Rows from block 2 of a small sound classifier, named by matrix and row number. Rows with one number belong to one neuron. Each number is 128 + 32 x the weight over its row's rms, rounded and kept within 0 to 255. All counts start at 0. Numbers have three digits each.
After each neuron's rows are labels from the 100 clips, of 14848, where the neuron reaches its highest value: "strongest on" is what is common among them. Only what is clearly more common there than usual is listed. The data: read English sentences (LibriTTS-R). In brackets: how many of the 100, against the usual share in percent.
# fc1: first MLP up (model.blocks.2.ff1.fc1.weight, 512x256), inputs 86-171
# fc2: first MLP down (model.blocks.2.ff1.fc2.weight, 256x512, transposed), outputs 86-171

fc1.399:148098128084100086089094104096148153149130163103148111193122075120061172129126110152152134148213145154125131136145148107148085168209146136120137113130160125164170164133174114133081105110144165095103099164093152124128121153159121175154158151123086107152154117
fc2.399:142120067078135125152098197206088076123108123145115086138115118111142178108119132069104132130104091093189122134118089104134141091121133149096134095185128094117120076154105135102161118162115152152073105151186082108116165100165122079084061157125153137134107101
strongest on: voice: female (87 vs 52)

fc1.23:162121173117131126116132123161127142143087124083083057178109092132109088145148114128169130117115116133144135167113080075127074136105134118122099105157070094114061097082171156096107190100121076156157124134157116092101107125121090116186119123141129099154081120
fc2.23:104134139089099083074186141086100146068135134173114156111141115125183106093124122149058109116059084179102122132111172166124173128126138137137123111108170152127137118143100154098149113187108210107110128129113119134109105137132163124117124112119119220134155210
strongest on: voice: female (91 vs 52)

fc1.119:132109128153111141144165106209130143134153116124118141188159077088156093083174121083141188156095152174135155135104120065158142107161073156151151105128169115170124152126123108130148135142102157162119100104162182162094179180128140153124176127147115153174120081
fc2.119:151197082120047120081110159107140119104156152128086092117122207086133122108118075125116129077140139130125123129182107142107127140137134106102073121160132078149107093143156148129074085142093080113137095113048171124207094068095132120117100127189098138112149179
strongest on: voice: female (89 vs 52)

fc1.15:128133156109065096083178111078112170115120145145141112134155129102204099172093113174145109141134107190103113127119116113133123094137148114147117158154179164121121132120116084064131078116186147157161129135059107119048127147132071146087064053141156113142171189
fc2.15:100091077159152160162213101160133104139113195142082096165092070155120106113108115145183102150137119123116141142186100153119107134150174044121052090124112178159135128087142157156164158103107111143089087125183126112169163148133116106201163174158142137095112125
strongest on: voice: male (99 vs 48)

fc1.369:113121114142136127093149180128135187091151143122143156086156087114139136142163158152134196134153173142111106084100111100087168136126110111191180179106149176139141131091175099199128062128108104094158105152089078146043112158124146123149144123104081166131123110
fc2.369:100095160111177147211138129156125045143148133103133124158111110177141155127153102154141154145164113148142185131153151080152113096186135099107143067158073124147129117160129151162098169071136104115124141116203086183191117117115087124080118146147162095099114119
strongest on: voice: female (97 vs 52)

fc1.370:135139193107139110119152138127028100163122124167103104089174130152124115174152159091083148088119136102171183151099153134097106095144126184099109115151157154112127111137201082152142119081179079133181143146133167168060164142102113165116119137157115153083129128
fc2.370:082199130147068099146130147151152145117118119099101142127129103090143130099119089161116094195155176124093099150108159120153122097153161106114095085113187078148186157130091102131144144134182155132147158094132112156148113057088140103147158079104102153134187099
strongest on: voice: female (99 vs 52)

fc1.80:145171193138150130134195180126204159127111143097101120145068135088133053134146203158138138113139072088137187112080154180142129073104123174118086127053083126074132159085113131142111142135144148117139126155136088106097166202150117108134128077062124060143129121
fc2.80:031147129060119106089088049113085117128163076197122099139148112154126132078133075126122105128113172158129121136140150083078151156190106099097161147150130131114110105103151151127164146077142107138121134107084135123163078127110100120109133159178051160095155127
strongest on: voice: female (100 vs 52)

fc1.344:179147143162108142102090190136157098148139165109116135080113122132200131164074143127162066089132098168130121114079082128126151121121095162107140134070105160145159080103129135106111179150184199079111069166104095161132124105137103117121195107133157145156148135
fc2.344:078117138126136100136154046147104199140078112167101141086059152206123096138110116125113107136160104124170202153198128079129075092148157134138126144185108107133134233116180139164111126119103090143133177123196133084077129168132123132148115202146079116059102111
strongest on: voice: female (91 vs 52)

fc1.467:124066160102130136121101134158154154140155110085119039151118090097092141119108122121183180104168108141122129088148121125162157155153138096111152148208131112127158067117128160132143114130110154110072117175133113083118094103158128130141138128188113150123112166
fc2.467:123165143136111101082107134135100115098102126196152130096130121142118158152105096127056119159066132074174144122111114126145099076109120105125100070048122145126116128117166108176095073106125137146150155101133129099104128127130109089121139173146135110116149015
strongest on: voice: female (95 vs 52)

fc1.479:153199125097149078080140083138152094146121121094096090117148084146118150118187174138100074167132086140153092191140115149170121114111117113177122177108150112076100145137084109156104185175115137142182123113160083159093106064084060187208165108138135150114107120
fc2.479:115164135122164152195150159131136139163155140139167196131127143105036069168092140099118088083106158097180171127126110133136192136116102131064122087202204136119189111113092099128132113140168135136113128111117140098155160197188159148128131095093088133101156081
strongest on: voice: female (99 vs 52)

fc1.487:086155104128132137183140055114166130138099102158182143125121140127139131098052124121131132114086181144111178071158142157133158214097085093144107093166148127154120192141136083157085131130154140105106103124151091136084100134108142110113122122148136162167167118
fc2.487:186123148134128149081116166147079089080065160120170075139145101114112135190150156092139126126150080144120115164129157111139130109129130115116171152095127134135156066125146182121200137132083137115134166101085140089148135154104108173126113141087116130065109158
strongest on: voice: male (94 vs 48)

fc1.402:147128113129138107123092097178144142121132145178204100079161154139081059129173098120108118114130128106069139122143115128159103183107092141076114150164118133099112156085132108094040108159131166125151122164060115174121158128128163203107125102100134076107089112
fc2.402:113205163143128152128163100082108139132133127058145098147186106102140128129132115147113140183125103118108102150138138175064101116135183069117109091137068121128130155158161108152130150095150108157149146129142139084131099121173139058155177145171197152095135111
strongest on: voice: female (98 vs 52)

fc1.256:110092150179096133096131166122133106121097131158062135175064113109125112140151102129144092144112153147116120072086185101124065169155118221137177112134143124113113114095074224160092138127161116102164114138123116118152121101130106161087135125128064093164171145
fc2.256:166169146018131157121149172141129122149078111123187148091144163157189125080109111130121135150108104134125116142150127135162114088082136047108084149127085136147156144095217134138146125066101095132131134160190155156098167140153125104111127136148139138071133129
strongest on: voice: male (99 vs 48)

fc1.387:166131112161137119114124157139098094126101145166162132126174127147143167112106192124086125062126137102138159118144159137120157126138176133092125128056114143159096148176169127160158166078091100130121135098094018144124100073098118131116082136156132169063088118
fc2.387:067052189137151126132111152112173141127108059187122097074062150167083128146139070076142130168131099094115140120146092145136134137125058156180158105139112112103190084108123104126138091145126161119131114176196187066129120142170117169126127130068136133140153061
strongest on: voice: female (89 vs 52)

fc1.495:072125139139107137133115144075151139073088156126140145171109176144111147147107146157138110128141103181108104131143098157116115131101116184115085141142070129175132147203103164200125100128096109110120117139121143094153072129094150137124102102135134142091175171
fc2.495:172086141116064143125063099201086098112144102183108067071100069085147127166129125122120168176100120103120131123110134119192171140171144063139147136113091116113118087024186145106116151132138107195116105119183092128107207143110175130110142152143129151149092166
strongest on: voice: male (99 vs 48)

fc1.352:214165122150184113149108168109073112130092173122178107149154114140203106104159112153122187141056079143111119084148167104136090100154126081078085142193140133159095105097141133124074085125160130176124144110174137121076128160088097089112139111179136049177132103
fc2.352:085076105088111163074148128145151178087090163138125159153107183147140152067073101112127086103185148154118170164120070134134114137117072115163144136121136129149165163095121085094161168088097091093121068142118142167091113148127160121112179137098092206165144105
strongest on: voice: male (99 vs 48)

fc1.295:128152164135129178143163214151076162180080137118094142141124131151057155120105137181098149072109133135103180062098101103126180175095139150202177143142111119118197100089148123135165115127097162073096108162101167116165139123065095110167130176126057172134157170
fc2.295:105093172137142132141127098159158107096122147161177106152142140095155115107126107088089181196134161149215115145144232150149083086152127084107072107134154165136081190121138166118104132072129089158124121144139060143106087173157113121072112097112188095142098085
strongest on: voice: female (94 vs 52)

fc1.164:142117062100132114086116112075076081093090124087131132119115098153116196089095130083138113128102123165188144128187131108172107121174142150146072149123138130154165101112103062099082115102081123169140083101109204146173133114113159110144141143153150144151136049
fc2.164:079180097121140151177123152187147145109101159158099111138130107141135039164131119114100126124140127100142140120171064061118090147100156150094214130121094153077150119105078139098103116206145141155164146187136131137127106164112138165154184141118092118095105159
strongest on: voice: male (99 vs 48)

fc1.391:118136175164139119182131117089150115139154115119131048135137149163139096128140143074173150107117115122165139231118129148133129106175141107158143127084117078174149131138047103134159114111172146124105140085142158139120154104149172128162121174083106198119193126
fc2.391:065133131122119144129142148122141089135146146126153208099142142132153085174176180087102098170134157136121134184134077162218171097142120134099137106147151133114074115147101163114107122114133102126127085114169093119191101124082143029164101077128130125070176191
strongest on: voice: female (97 vs 52)

fc1.437:085180129119165123156138088152125173101097146078161095090107130144118113098099138157159087099140174116127149170123167117111133120113191144174159140088131122095180102123141184153155086107162121138109175121137123148115198144148155172190141086140190127138115145
fc2.437:073101153162133096197122125216149061108172072114106121147128139068157150135105170126116085157142109112106082099091127126158168147133112141153076160180147064131091149142171141105081152116114107103089179193124123136106126120117096032129098153170153097171126159
strongest on: voice: female (84 vs 52)

fc1.485:148135146113135124052146142117092114118106074113125166192141138114129124120141146120163130068137125112167165113101119147066123132082151140107103143102083048088152159154150133142141134047143153104157140115105175092108203093088086079133127084094142157135103117
fc2.485:144116155102106155109131149173168111138152155153111077129129134153077127179128088099138033151105169122124063216204162108156093090152150131169154181079111145137086191123135119131169163192109156175097113127135119152187088122130111125108173092175131092128095087
strongest on: voice: female (100 vs 52)

fc1.59:086110100108115087090094163167111099146107154078183149079095099101132106152136179154039146119115102151136175101092139103207163120154105103120104138114124052172122156138155164121204135108105127174119131195147152165152126125133109109144083115145128113101104145
fc2.59:142138159172182149134148149032116120108186116099138107103153096131117125095099114124144096139155129073127156131170133140085135111150198161162169106076129214115175136128116127113100109061104118062105160159073114091130091109115137120122125149109084118106135168
strongest on: voice: male (82 vs 48)

fc1.110:123174163132117120150091123040158115103115180168182159127153104138127081122138171123132137145125115134146139133120169131104101127143062154153124155129138100160115164141089106122120105090142150106114111119116137118134169109063144131097157159151189142058190148
fc2.110:193101133113143138121162115178069099163120117161095131130099149131157100161141103145143162089143124131129136178129102081152161156115198070082100132183109120128143118140121117124164153117112122128122181133151156123154093177152170108150124105089100106128071143
strongest on: voice: male (98 vs 48)

fc1.6:170119112145083083123120141096123136154139150085149181132214128119109088136130182165124159148116142114115130135112111143093169169147112116142088137152144160138142144072121142158137076082087066145099183150081153113112141107181133130107170038132153197105115146
fc2.6:082083128128119130201146097117177158114143148103110082161127147123172131054118085209143108129177113146115134107082075041143149140114138133094126126167121127151153144129121080131100124137143103090132111142170144122149113133039143112081067142182068070185118077
strongest on: voice: male (83 vs 48)

fc1.257:096087179102098137138136169137184146127096152137051081176108109106105136125155125080115157117107157149122168209097215111175156084102085180165105154124157151106125147145110152089166133139131099124180076131097165081100098075123090105014097116110223115147104128
fc2.257:119150061140131135138196127072097082145139088109140166094145167107159135085093074104127117146150142097134096161172110114058097159114164115076113100104102155147094101103176053159123111153123107095118187152140086124071130161161188090155126149182063162139151118
strongest on: voice: male (95 vs 48)

fc1.235:095069101193103128138130122136127120102101144152166095119123164085109130095112114132183111112135172110133100150114131128149161159106160116233138148134103162203111142081080116151136147155082111139176117126125101061140172154135138139153108097089136134104125107
fc2.235:189187167106164081128117176117140129134125126073092155081066114090164144163122147157142123186138135153095108137155094079104163115085157168113102097128099141108107119114176133136156140116190143155126156137123169134102150144132163154131137089136120118115096185
strongest on: voice: male (98 vs 48)

fc1.58:148125091062090088124120154147104127078124113164155097146128160100097071117166149067169130129125132110173153156164061139084157152088142111162176170134144188124168097143166148063141135105169146155111141149167148128088133177137131100097139084146124160096141082
fc2.58:099200145145178142134167160133099106193169158123124168134100128138171138152132128152109170156122151129106135128092174142165102138126124137079084073144170116099091182131134110115107119167129071136126094066109118194181134051165107160130149149141137137151161163
strongest on: voice: female (96 vs 52)

fc1.29:166160139180093064121118186124054082171081131160124084099081137145135136092051100115148163101094121147129149141088155130066187106119144152097099166160107175148136127073161134105165149158111119130192154091099091118164132140118189130148096094108126114103084110
fc2.29:125123165127160151113125136085162129085113117133195108187145082094161119066124140109140123156170075107120068121195154133160096135116167104179058073160087143155085083139139178103117131157111084130155073173154148157116164084097143144110115180102113114116132170
strongest on: voice: male (100 vs 48)

fc1.496:138154075116129145120157131132140166155111100074135134117128124159138103093135187180096163130186143162124101124121208203139130180131131149129134132124109099130122155178135156020158148137148187140094139117160103114137061106117147090105153178120103104108144115
fc2.496:112160146135119111118125150130115124147104078079140114100146138129105123156147087107174087091061169112151118139140125083109108102104082081128111110169156138122113183079128098130169124121153139093183135120098117144127133172184107126109139133143130159052093101
strongest on: voice: female (100 vs 52)

fc1.258:113146193098192116134117111137121146073112092154147110156128104114055116087138185121096140101067149133112086138129094117131129149138155149116129148095169130134048141106180161096106207186154125151173137087093092111164163115111089106129091134143153160185119114
fc2.258:184126109124101108149123134120126137146161173157108159138154133167137096145153166117153117087182110109124107118131102130130063125090110159135138138084115154143115089170123133133172042086147098128144110185173144148137172171132168129096087129115147135101173101
strongest on: voice: female (90 vs 52)

fc1.460:154105124185137112145091075157158143143104115145088151089177113165150171093129124135082124117132148171104121176149112063122154143154128073147162171150120147149106158130152062117144180118148151124204151086138116136142104103162128102151132157141091089181091101
fc2.460:113099098134141202115147170088166072083143164122147087108124153105151139166112153074155137161118089099119149072099097130145157103130151116136133091153098125135095120184127122079057162145086146101054067137127192126085141178125143130113129085142165170102143177
strongest on: voice: female (95 vs 52)

fc1.42:147082162146083133102113075141120151116138146127085143087185149099071080111130149140127113077117128110119146138102078100134093148109170105093085157123167111090134152113102097050167120091226095157159151204081113170115113110088095083130149155109117152200175082
fc2.42:159152107160140091139132146122155097160124123112084145125097143154129110123144150113150131206179134158118157108133168147136091114142076157098128133128129219113064133169122140123141122133149107162151083107192210130130137105170134117144173152174130179053129127
strongest on: voice: female (96 vs 52)

fc1.382:149144070123145089084071117131087142159125177101107130107142107126105125153127148116128081105179163089097126154149145134149137108144136107149110115143102101034129167106141193162102108125156142126146159138127203183102057192122083088124076162119101130181150132
fc2.382:088147126134069116121134175087089129143096133150149146109140152125106129149104130147157129110106152153125126162110065121105159139127193155097104132132153153136114114084130100099127120079128151122210145075150043135116104088137140106115116131131123103144116145
strongest on: voice: female (100 vs 52)

fc1.459:088133130137112124103154145090162133129154060128073085083156062160128133088122113154119142174149103162105141157105106136073170108155077121134071141134107177152128101102161131093121126172151181088146129123166134125175127093078106109125124110161123098162102194
fc2.459:195095118124143131148087126111158127136126109147184184130103097067146132130164075148188144131099131160171109083130120121143131114068175123203178129103140085129180118178126157144125172124114122100156142104107102131071124104138182156094095110139142116152148108
strongest on: voice: male (100 vs 48)

fc1.192:144165089146151166127091132086099102134185113166199107131136137098144148094148109171101117123133128119146080165069173173145122151144123090091117120198173127135173156094111151108147076126109108127092093117127145160133116148145071195185130170084143139192116154
fc2.192:100063139072154177117126145219149114135104102087107127138146123166133105102103169130060156127141113137117159080143168140118122112108159176081120133100123110191140177083162072101135206082103121113131129101172167137131159053135153132145182094141142097111117109
strongest on: voice: female (92 vs 52)

fc1.170:101176126152092117180110109125142122120132173141137160154208098087193122104084178080125150129119129133100121081117132171139114136114071116152100155125135087101095118107103190223145116143135116129088121040144188114122144127088156086112136149148107148122142076
fc2.170:165120167094089150081092117169072074127127163112125075147082101109166153107141067195105110111158155196181156150136142041110134137117163129140152082190094190148155116070168084113101152109126129111138145145072094143092143146132126133109069141079125087171104184
strongest on: voice: male (100 vs 48)

fc1.65:133082105079131094131095167123120154112191141136212130168145102117128136088145172197169107164130124104127154165126099154139117126067207095194214149136187083158131143089075136102113144107129160103108138102113119143115130130119098173113102070094138133150133110
fc2.65:111139145131172158139141110131194138179126168172078134114077168163071030163172136113134194124171165098133103095176125116118166146132091165117121185112179128177116128136187058157086081141117108101158141102127092167156177104102107095153185096129130088091088101
strongest on: voice: female (93 vs 52)

fc1.296:217133098153153100097124129035111032100065133125121172103075117145112112143156138153123145159141165157109174125165128090116090058156119082160140083125154141143136151201153131171108119154121123127112157135090119160152080083128145102166137089128139118172158155
fc2.296:060110182160120105117147198166220163161186143119162114153102146125186155098122135130102040133117156112106073104032149156132176147103199129057072142132120112133139191071100146099162143105119119135155060109138113146106087153143088144116172181138131155130119152
strongest on: voice: male (76 vs 48)

fc1.337:091149126103182114149109098115121113112180063194065126162064106099151047195144146159124158168101156135090125143147149091135129150134156154178105108145129099171130150151155184136096123129109102109157085177085163134066136109115078167093166120138158153161112146
fc2.337:170119157122134156154164162079097139094204150121164098070111142179118181107087147129112071122161197100122187158169107171094111168090160151122135178151138163117086085115106149109116152114140159090124182132130127163153094130131156136193153147108063103093165172
strongest on: voice: female (100 vs 52)

fc1.239:056126161138163149077112116089106104111171124135135167128050164118145088044131155086140139095107102151140170095185068150091212181118106114137128117163142137092154179087176143106147113135109115152119130124131176126160092145097112152115043152128168062108108184
fc2.239:183108079162079160106131124167164163132144127168117090084129086123140119182165109173191135096074109173102072106129128144134133148109137134167089128108105104161078087118203150118096135132138161120113132068128129136130153103155104091132174066171159173093070113
strongest on: voice: female (92 vs 52)

fc1.141:113089158114142126161116110127122111124132102150125164127113163146150170083114123148128147184148146068125188096149154115113130109185073080101094079078063133139107184112164153121143177187159108193154096093142106135202166089098150154137107151161136137096121102
fc2.141:154057142123151147131160109117156136148130152091147118123148126099133088079157108124185121085119086141140098073130143150116134168102127132164167129145176130121124078146121135075136099135068143085158139153121134132076116151111117110148111106093110141150074110
strongest on: voice: male (94 vs 48)

fc1.484:090044113125135117074170082151165136124107138140106123180129135106054121137157166122104118138105155154082090136124119137104119156162096074154136133103135104165168098167156121120122166139103183110155121165122155137157087070117132148120140157150124158132140139
fc2.484:146173095122088126131123228166084176126122100096136148155099124153145124141117098107119166098101100142138137135154159140171074117075165151090180126163142102140151085110150147129128092088232118156159111080146108140118135136169092158109092116101114112126116124
strongest on: voice: female (92 vs 52)

fc1.81:111137177096141170098169109154141154109179087145164170152151192133103103078086163109132160104110117095144112163135120181151185172138192127137163179083174080074138143156099139128179147167141082086145109106108131144151119084158106142152150102128153128126110117
fc2.81:179128131126149124109060133135179114085142074078118171102120126102123130175195106110104091102146178062185085067148059153088150106152182124120139140094150127177121153131153124131202149167118138096131091137175114141113126103109114135085125092093147114111102071
strongest on: voice: female (99 vs 52)

fc1.252:173105114141139127209115141192122110153152060084101110110112045180130119108144124112121180090093125183136120126174122080113191131178150140118160113066139135120129113117099123177131140127104122138140146123128063061158127136114101129100113166180070106114208124
fc2.252:080121104109140152013120086122112187120086167187125127151130160078121126182134136085122112156145078062125145085101132137166099110126126112144140095164115149085087106134170143102110117084115113148091105187109177166115105116125144115148139085123142121142069076
strongest on: voice: female (91 vs 52)

fc1.297:140172087090142102123146149118174163123139143092153115103123136121064112116116106108105123152141116135080119171068101149088109137208162118138106080140214101081126121090110201142119104199167124170088092126130142150133126115065140151157141125075100140115091131
fc2.297:127120135148112123123155144222148127106147121114178128138125124086092125142114146125137093097126157153123147123119133084110144137117180174092167122102047121120088167052155068119147096228159156158131139119117130128070126164174118083193173140167172097120154111
strongest on: voice: female (92 vs 52)

fc1.185:129140131117154106069158125123104116122162143181128128133121121123097150148133180142108140138122134083128171131161101118111121127105158085095125124206131173145109124112137089100131082096144248125125053127135169152126142114139153179149206172149087119171112066
fc2.185:124112120121063116120120147137114100163123148068112187108112121171161110096139122142147123094156178147097173154148167177111126094121109165131120127141149079154091147138141183140145126178103104125114170074121120142168120127116168080171103104100180092126119106
strongest on: voice: female (98 vs 52)

fc1.230:121112166124133204184134142177092105177107132139180143113133100133100053103157137154049151083150110130123163082180202135095157156129091147068099130131130123114093155112113124159160180144125154139159079121064092161192163148189156161180169101126159092085137089
fc2.230:104066114066072149077141153141154158114122081147136151128116135100150128107106105070090141176119117082143158144079160105100118099073115125153152153070159159139075160148106145144128180103158147143095176137142118084210133163070152136127183150087110109185114129
strongest on: voice: female (98 vs 52)

fc1.478:145115201126090089177110147159112024131136114087163101132140119121128167095143124121162096110154163141102176109102105113119161087070082106134130165090135100150163185127111145148093160099181132132076078126095141095065107145118140140101099088124136116111137178
fc2.478:102142079172191142150109097137105111086185138165131145158127091133165095144135097146130176110088167120113124118115148114088160152138130129098103091127092172117084125112209096144178152145070150121124134132173084133155142146127123142151161134143138165140136114
strongest on: voice: female (94 vs 52)

fc1.289:076177140162102097152092142087235131162114150085113120118110084089136098132099128177152118161102148138112158151136166152181158182076156124150118126116137168119133107113171096163166148134136138138147160120102122145099106115113071126079142079106198154132080085
fc2.289:154120086130154072144156151102072074095141093146152143143142154133115132132084115113132128108183120147112140207104078087054104139141145127135086181144087107154153102096097118113097090163152113051091130160162128071103163131152126117133090169111101161136173174
strongest on: voice: male (97 vs 48)

fc1.243:176110094091146068077176160170162130102129125107160087132109144111133085066152082138108097133118147156084150144143113072124117153115123134097126099145119104111122108076101140150103148049158107146168130130145108107119137121161126039134081092205095087176141126
fc2.243:084178136124116207153123115084086152105144152127097147160122108163172122132141144138146080131099092111114115131091157132122172090101128103127085201142134100093113170194151107085185143157134189141110117095072060124164092077139163179087188156080149172085138119
strongest on: voice: female (99 vs 52)

fc1.336:111104152108116138124052121145119051166093104149131194149141094162100081104099091158103102140089124129143113100118197080123049139145069102109075160144122177147102121121127152165176138154095155143151103122092096127106152129071124124143166104119079125108162136
fc2.336:138108106123172161124177199124172136128138110122145122115090118094159193098100157139156173109129130129152160138118122104144111112107140114118126156149085110207197047095124137075139141126081075148115116087195165078124117098162170122080121141087147107153134103
strongest on: voice: male (100 vs 48)

fc1.255:140160168095154074127076122143111145127170145175154117099107157117149062153117206126141135110153144099150159140129137168171159144130074086131143133118124102138155105095120162140174166051027077172092148107079114111136124114179069177162105092126122186100159137
fc2.255:097111151148117194090197110128130105103103058092086091105144173100123176085125073114102107166122121115091144136133080116133127117149228126115144151105111147100110160138136152126074132122203101050111099149151191144173117160116171109130142101099098157146100139
strongest on: voice: female (98 vs 52)

fc1.37:109104149180113134134153188103103119085078099144120113154172150102213096156092141115120159153151112115160138201126124165066094136131085126191150146129141192120124071085180214060128066117071095129107135099106107116093106081137116186151110161169122129131135135
fc2.37:167125144081036163151170114143114144147197115094138146089123084148094182128110063179161102077112152150097110166130100102166144151115103168105086155134078090124122164120108087163119165114164147097094155158109123129171069157138165070137040099108162175145109168
strongest on: voice: male (89 vs 48)

fc1.132:081112113184120141094089043151094133158117097191198189114100145088120105173122145065191161132128099146114099132133145149139134155093127124067140106146165204133125160184090175099164138112101203082173074161135145193122142135143163104072122160116106146101094150
fc2.132:094079098176110125127133162146153117115157128106129073129039103142108101091099141169130162171107174130121122117136107194141156026114122161190163131062076109136134080092155151195111024156133144128111179121085114131162116140116075114187140109155133146167123084
strongest on: voice: female (89 vs 52)

fc1.433:141125148151143122140107146148156131084127119119106123152125100096160162114087112143145079091156112132104136101111120158114125121105135144179164110162146206118137160147135138080180143133150147152140124160167122125093117121115151131130094167117146145113126168
fc2.433:103155098173136125137166130069107145101117110163149132124166194117129128121119182089089159145096135123155042170156144161078117155161162168095144101094111088093139073087094154202116119101120119113153121127080128194143181154087105157137155115141147078143119136
strongest on: voice: female (81 vs 52)

fc1.21:126106109087137112148101144122083160123132128133092152138107131117137097140131083110163100155156139118136151105090068134096141110174121115106114175138116184158134142090084202115159147137127162100165137073163081115134145160138129110100127108164128122128146163
fc2.21:127133098161160132086162097142134139123153117143157125153130082071143130027132141097146188102116106096135134079148197159141116142104090139145103088148054145109086140090125153126116071174117108109124097122090145178151146147129120134147053105076132084171148101
strongest on: voice: male (100 vs 48)

fc1.111:099174125136143104132150108138052198100156127075115140153083141165152120128117101139073150079107137052106205161124090125159076058157090129123099160150149114126161211140111118163132118126087113039151155159083107138104101120164133142127126111071153088173177129
fc2.111:151136158158124158116187119096099063099175137121142190118127108159128074111111136138112082157158126186111147139126058173079147164099147113105149111157127135139131077126086109106112165146120138123145084165119084121226102144077108109139149144168107108079141131
strongest on: voice: female (90 vs 52)

fc1.227:078134039166092131159120125123101106099155111127083112156087183142094137109113122203171128163162120182129160129078080170056206127094131098144088166146102189140129086127052086145162139126141119072161135118152081158179128118138134205127129084098085145102181173
fc2.227:194111140146197112115074122104138094123145148120164143099147099113136127128156123112164135107147124094131062116153133112157100128116126121160145067095119102113074120119141211152114115135121248201123133126127133103101165130116138089136073162173202138108136113
strongest on: voice: male (98 vs 48)

fc1.149:071189140121135170066108120159089111070174139155120101118118103158075135152100181136114142111157137059089162152161137138192154187108135200181070175149144036089162099118136109091151112154154104116124116144140132153135139131133192143102113170123167119174167106
fc2.149:179156139103103124106067090101166072157122111134045138119122108097186068128175131132132108115040157128143171178151151172093131094179147165182178113122104161124134133151107156124099159052128130146115132121137143155079149149107143109136112148152181102120086107
strongest on: voice: female (100 vs 52)

fc1.418:135129140129087136126194133161142172129079181105156166146132093135068071104129151151135135128132145096160044100107188072106154134126123122105203109114147057104109121104156089143164160091155143116133128151141122167192127126150177088170114152135083067120137108
fc2.418:124125158108079173118064136152110126144210050148126105153143137072082123162183103126093104106121128146149156125117155107128129152132131126082080106116076149150165123129126139125112092116182108139141143096060160080095113177149060184134145090164128107120103074
strongest on: voice: female (93 vs 52)

fc1.50:137129079107099108194143067087203138127063141097123129165073085118186135122189120166106115131125153204107101140188163093128077134120114097096146131173122098183109110120144131159094085099165158131130086128172165124176127152089161103112112112168144153164147083
fc2.50:098100160118096127123106144213112159103151186158100083059128188124124134147117104145137115108055142157176125134128129122170137158148126100139160150170135141136122142113105089127073141179078080107157092098110145134119116151116159117096175160138134073142119142
strongest on: voice: male (99 vs 48)

fc1.106:148142116168116158139119154118108105158100192092095203087120128122123150184157133140108138092147110089085144174112121123152093210117129065160088138117153120113174183172194135148156107147116184135149148138118075151163085162123118125150144116025112154145156146
fc2.106:102069146079111091154160155132175139139142077120187048156140162225125124109085133104137134142158134097161111130085119133120099133105112155065141090143090144128089106044102121115163122127147097088106153120101137051131145130157139119077132091185117084106139100
strongest on: voice: female (83 vs 52)

fc1.439:162155138130153161107128121111132061140031159100069121085149119106130147124175156155137090118157141101158116157137162129136085105110091158077142158150122080125145180136117099090106138137139114183105137094073109149098142175111124147123085120119059143072097167
fc2.439:142159135108132139117183093131120148150159121147193162157119152160116152183131025134104081118091141156136137147106169082166112189165125156174089088123101185159128112106113104197124111103140089117192115186129136112151112172146113115161193162139135112139141124
strongest on: voice: female (84 vs 52)