Rows from block 2 of a small sound classifier, named by matrix and row number. Rows with one number belong to one neuron. Each number is 500 + 25 x the weight over its row's rms, rounded and kept within 0 to 999. All counts start at 0. Numbers have three digits each. After the name is the row's rms in percent of the matrix's.
Before each neuron's rows are labels from the 100 clips, of 14848, where the neuron reaches its highest value: "top examples" is what is common among them; "loudest band" is the band of the loudest frequency at the time of the peak. Only what is clearly more common there than usual is listed. The data: read English sentences (LibriTTS-R).
# fc1: second MLP up (model.blocks.2.mlp.fc1.weight, 512x256), inputs 86-171
# fc2: second MLP down (model.blocks.2.mlp.fc2.weight, 256x512, transposed), outputs 86-171

top examples: voice: female
loudest band: 250 to 500 Hz
fc1.506 101:495497446528502470502484506538494490513509495476494480498526507505474495490514483530514484532460519532474524472478491518474530486546476506470482481464531480498469539513537514510494468543513543547535487521525540478517445467489451484500501480506457495481472509
fc2.506 104:495521475502505501530472498499525511488503513513526557491503500489525485487462504471469500466483490463495524512527499507535499501459532436536478515517496481492510444494454542489533492476492495484479504436508503490491540531470522502513473564493506507477465482

top examples: voice: male
loudest band: 250 to 500 Hz
fc1.437 085:472477493519522514565505517496513461501482500480466465497466530518523507508494475487483478502536537502519511498494487553485491505444527483478459493483535515484471487517480473482547481512457453505461440503469481533478462485523479495533509519537531544515534480
fc2.437 094:513483502501490490449472513454476507483505493538544540492546499467498483520497529511470527465447512497522525459522484480523470521533497527515508518527527494506540494509533506505487524485509498488556494505540515486517568509499515520464515469475474491482490486

top examples: voice: female
loudest band: 250 to 500 Hz
fc1.309 089:556445493511514529476473508453477500538492517490491522513498508473496482521469539495498502493544505481469493458512495500486497517532527485504489486488558505523491489506520533497520514519493450471454529532495513521476460535470493495510540482546520489485447468
fc2.309 086:464525506497494505517538509515519477518503513519498494471568502557467530461496517535517532549462488546487479479508501505512506513458506501500506489466499527491485495487479515537521479496522510475519494525483489494518464502498506484524503506463478513505482487

top examples: voice: female
loudest band: 250 to 500 Hz
fc1.35 109:529438538533489487483454512477494521435491498475492549512510483512502500514562500491471492490518536494482507505533515495543499514470549489523490514484490524501499489510491497522468472493498462493489516483488486500495512511445514521501498497492496478472468471
fc2.35 123:516530447512529492502520501505516507519514485550513485472518499447489499499441541488560511488481480467516511517476484519484460521514477481471497490491486457480475515537490499510505522510505548483553490511499528468491488492515520503508478477510484501515510544

top examples: voice: female
loudest band: 500 to 1000 Hz
fc1.103 129:514520515537576477484499530498534513465495490482486529487485516503480508485500486559523427502517511504497500502473468490482495486542513470480516523506505502476501538561510493483517546489538493486486441513493447508467447538551495504516528454442474528511480524
fc2.103 125:478491515507448482490554512487466531558494517505497501480534488505465496483509540464498511468457482472501448491480528493514494495517499532507509522505457527572546487466514543528483455506518528512523512490494487501507529474479476494519504545526537491461454452

top examples: voice: male
loudest band: 500 to 1000 Hz
fc1.381 108:483490500485528528540539506541507506461530511483530471434531519504513481530489554521493461514468461520517509434465491471467532498509513469484516518470498516557505471511522489490493488483492530558496449500512469482452496529523517498454502532508536536504495481
fc2.381 092:526460500460476444518461514436500516508461471507526500513502449466514548498470520500467494513506505508469489504486516472505513507469522472496487468490502509477540529488476500558532547507522515524562520513498533499523494494498465504495491541491505499482506485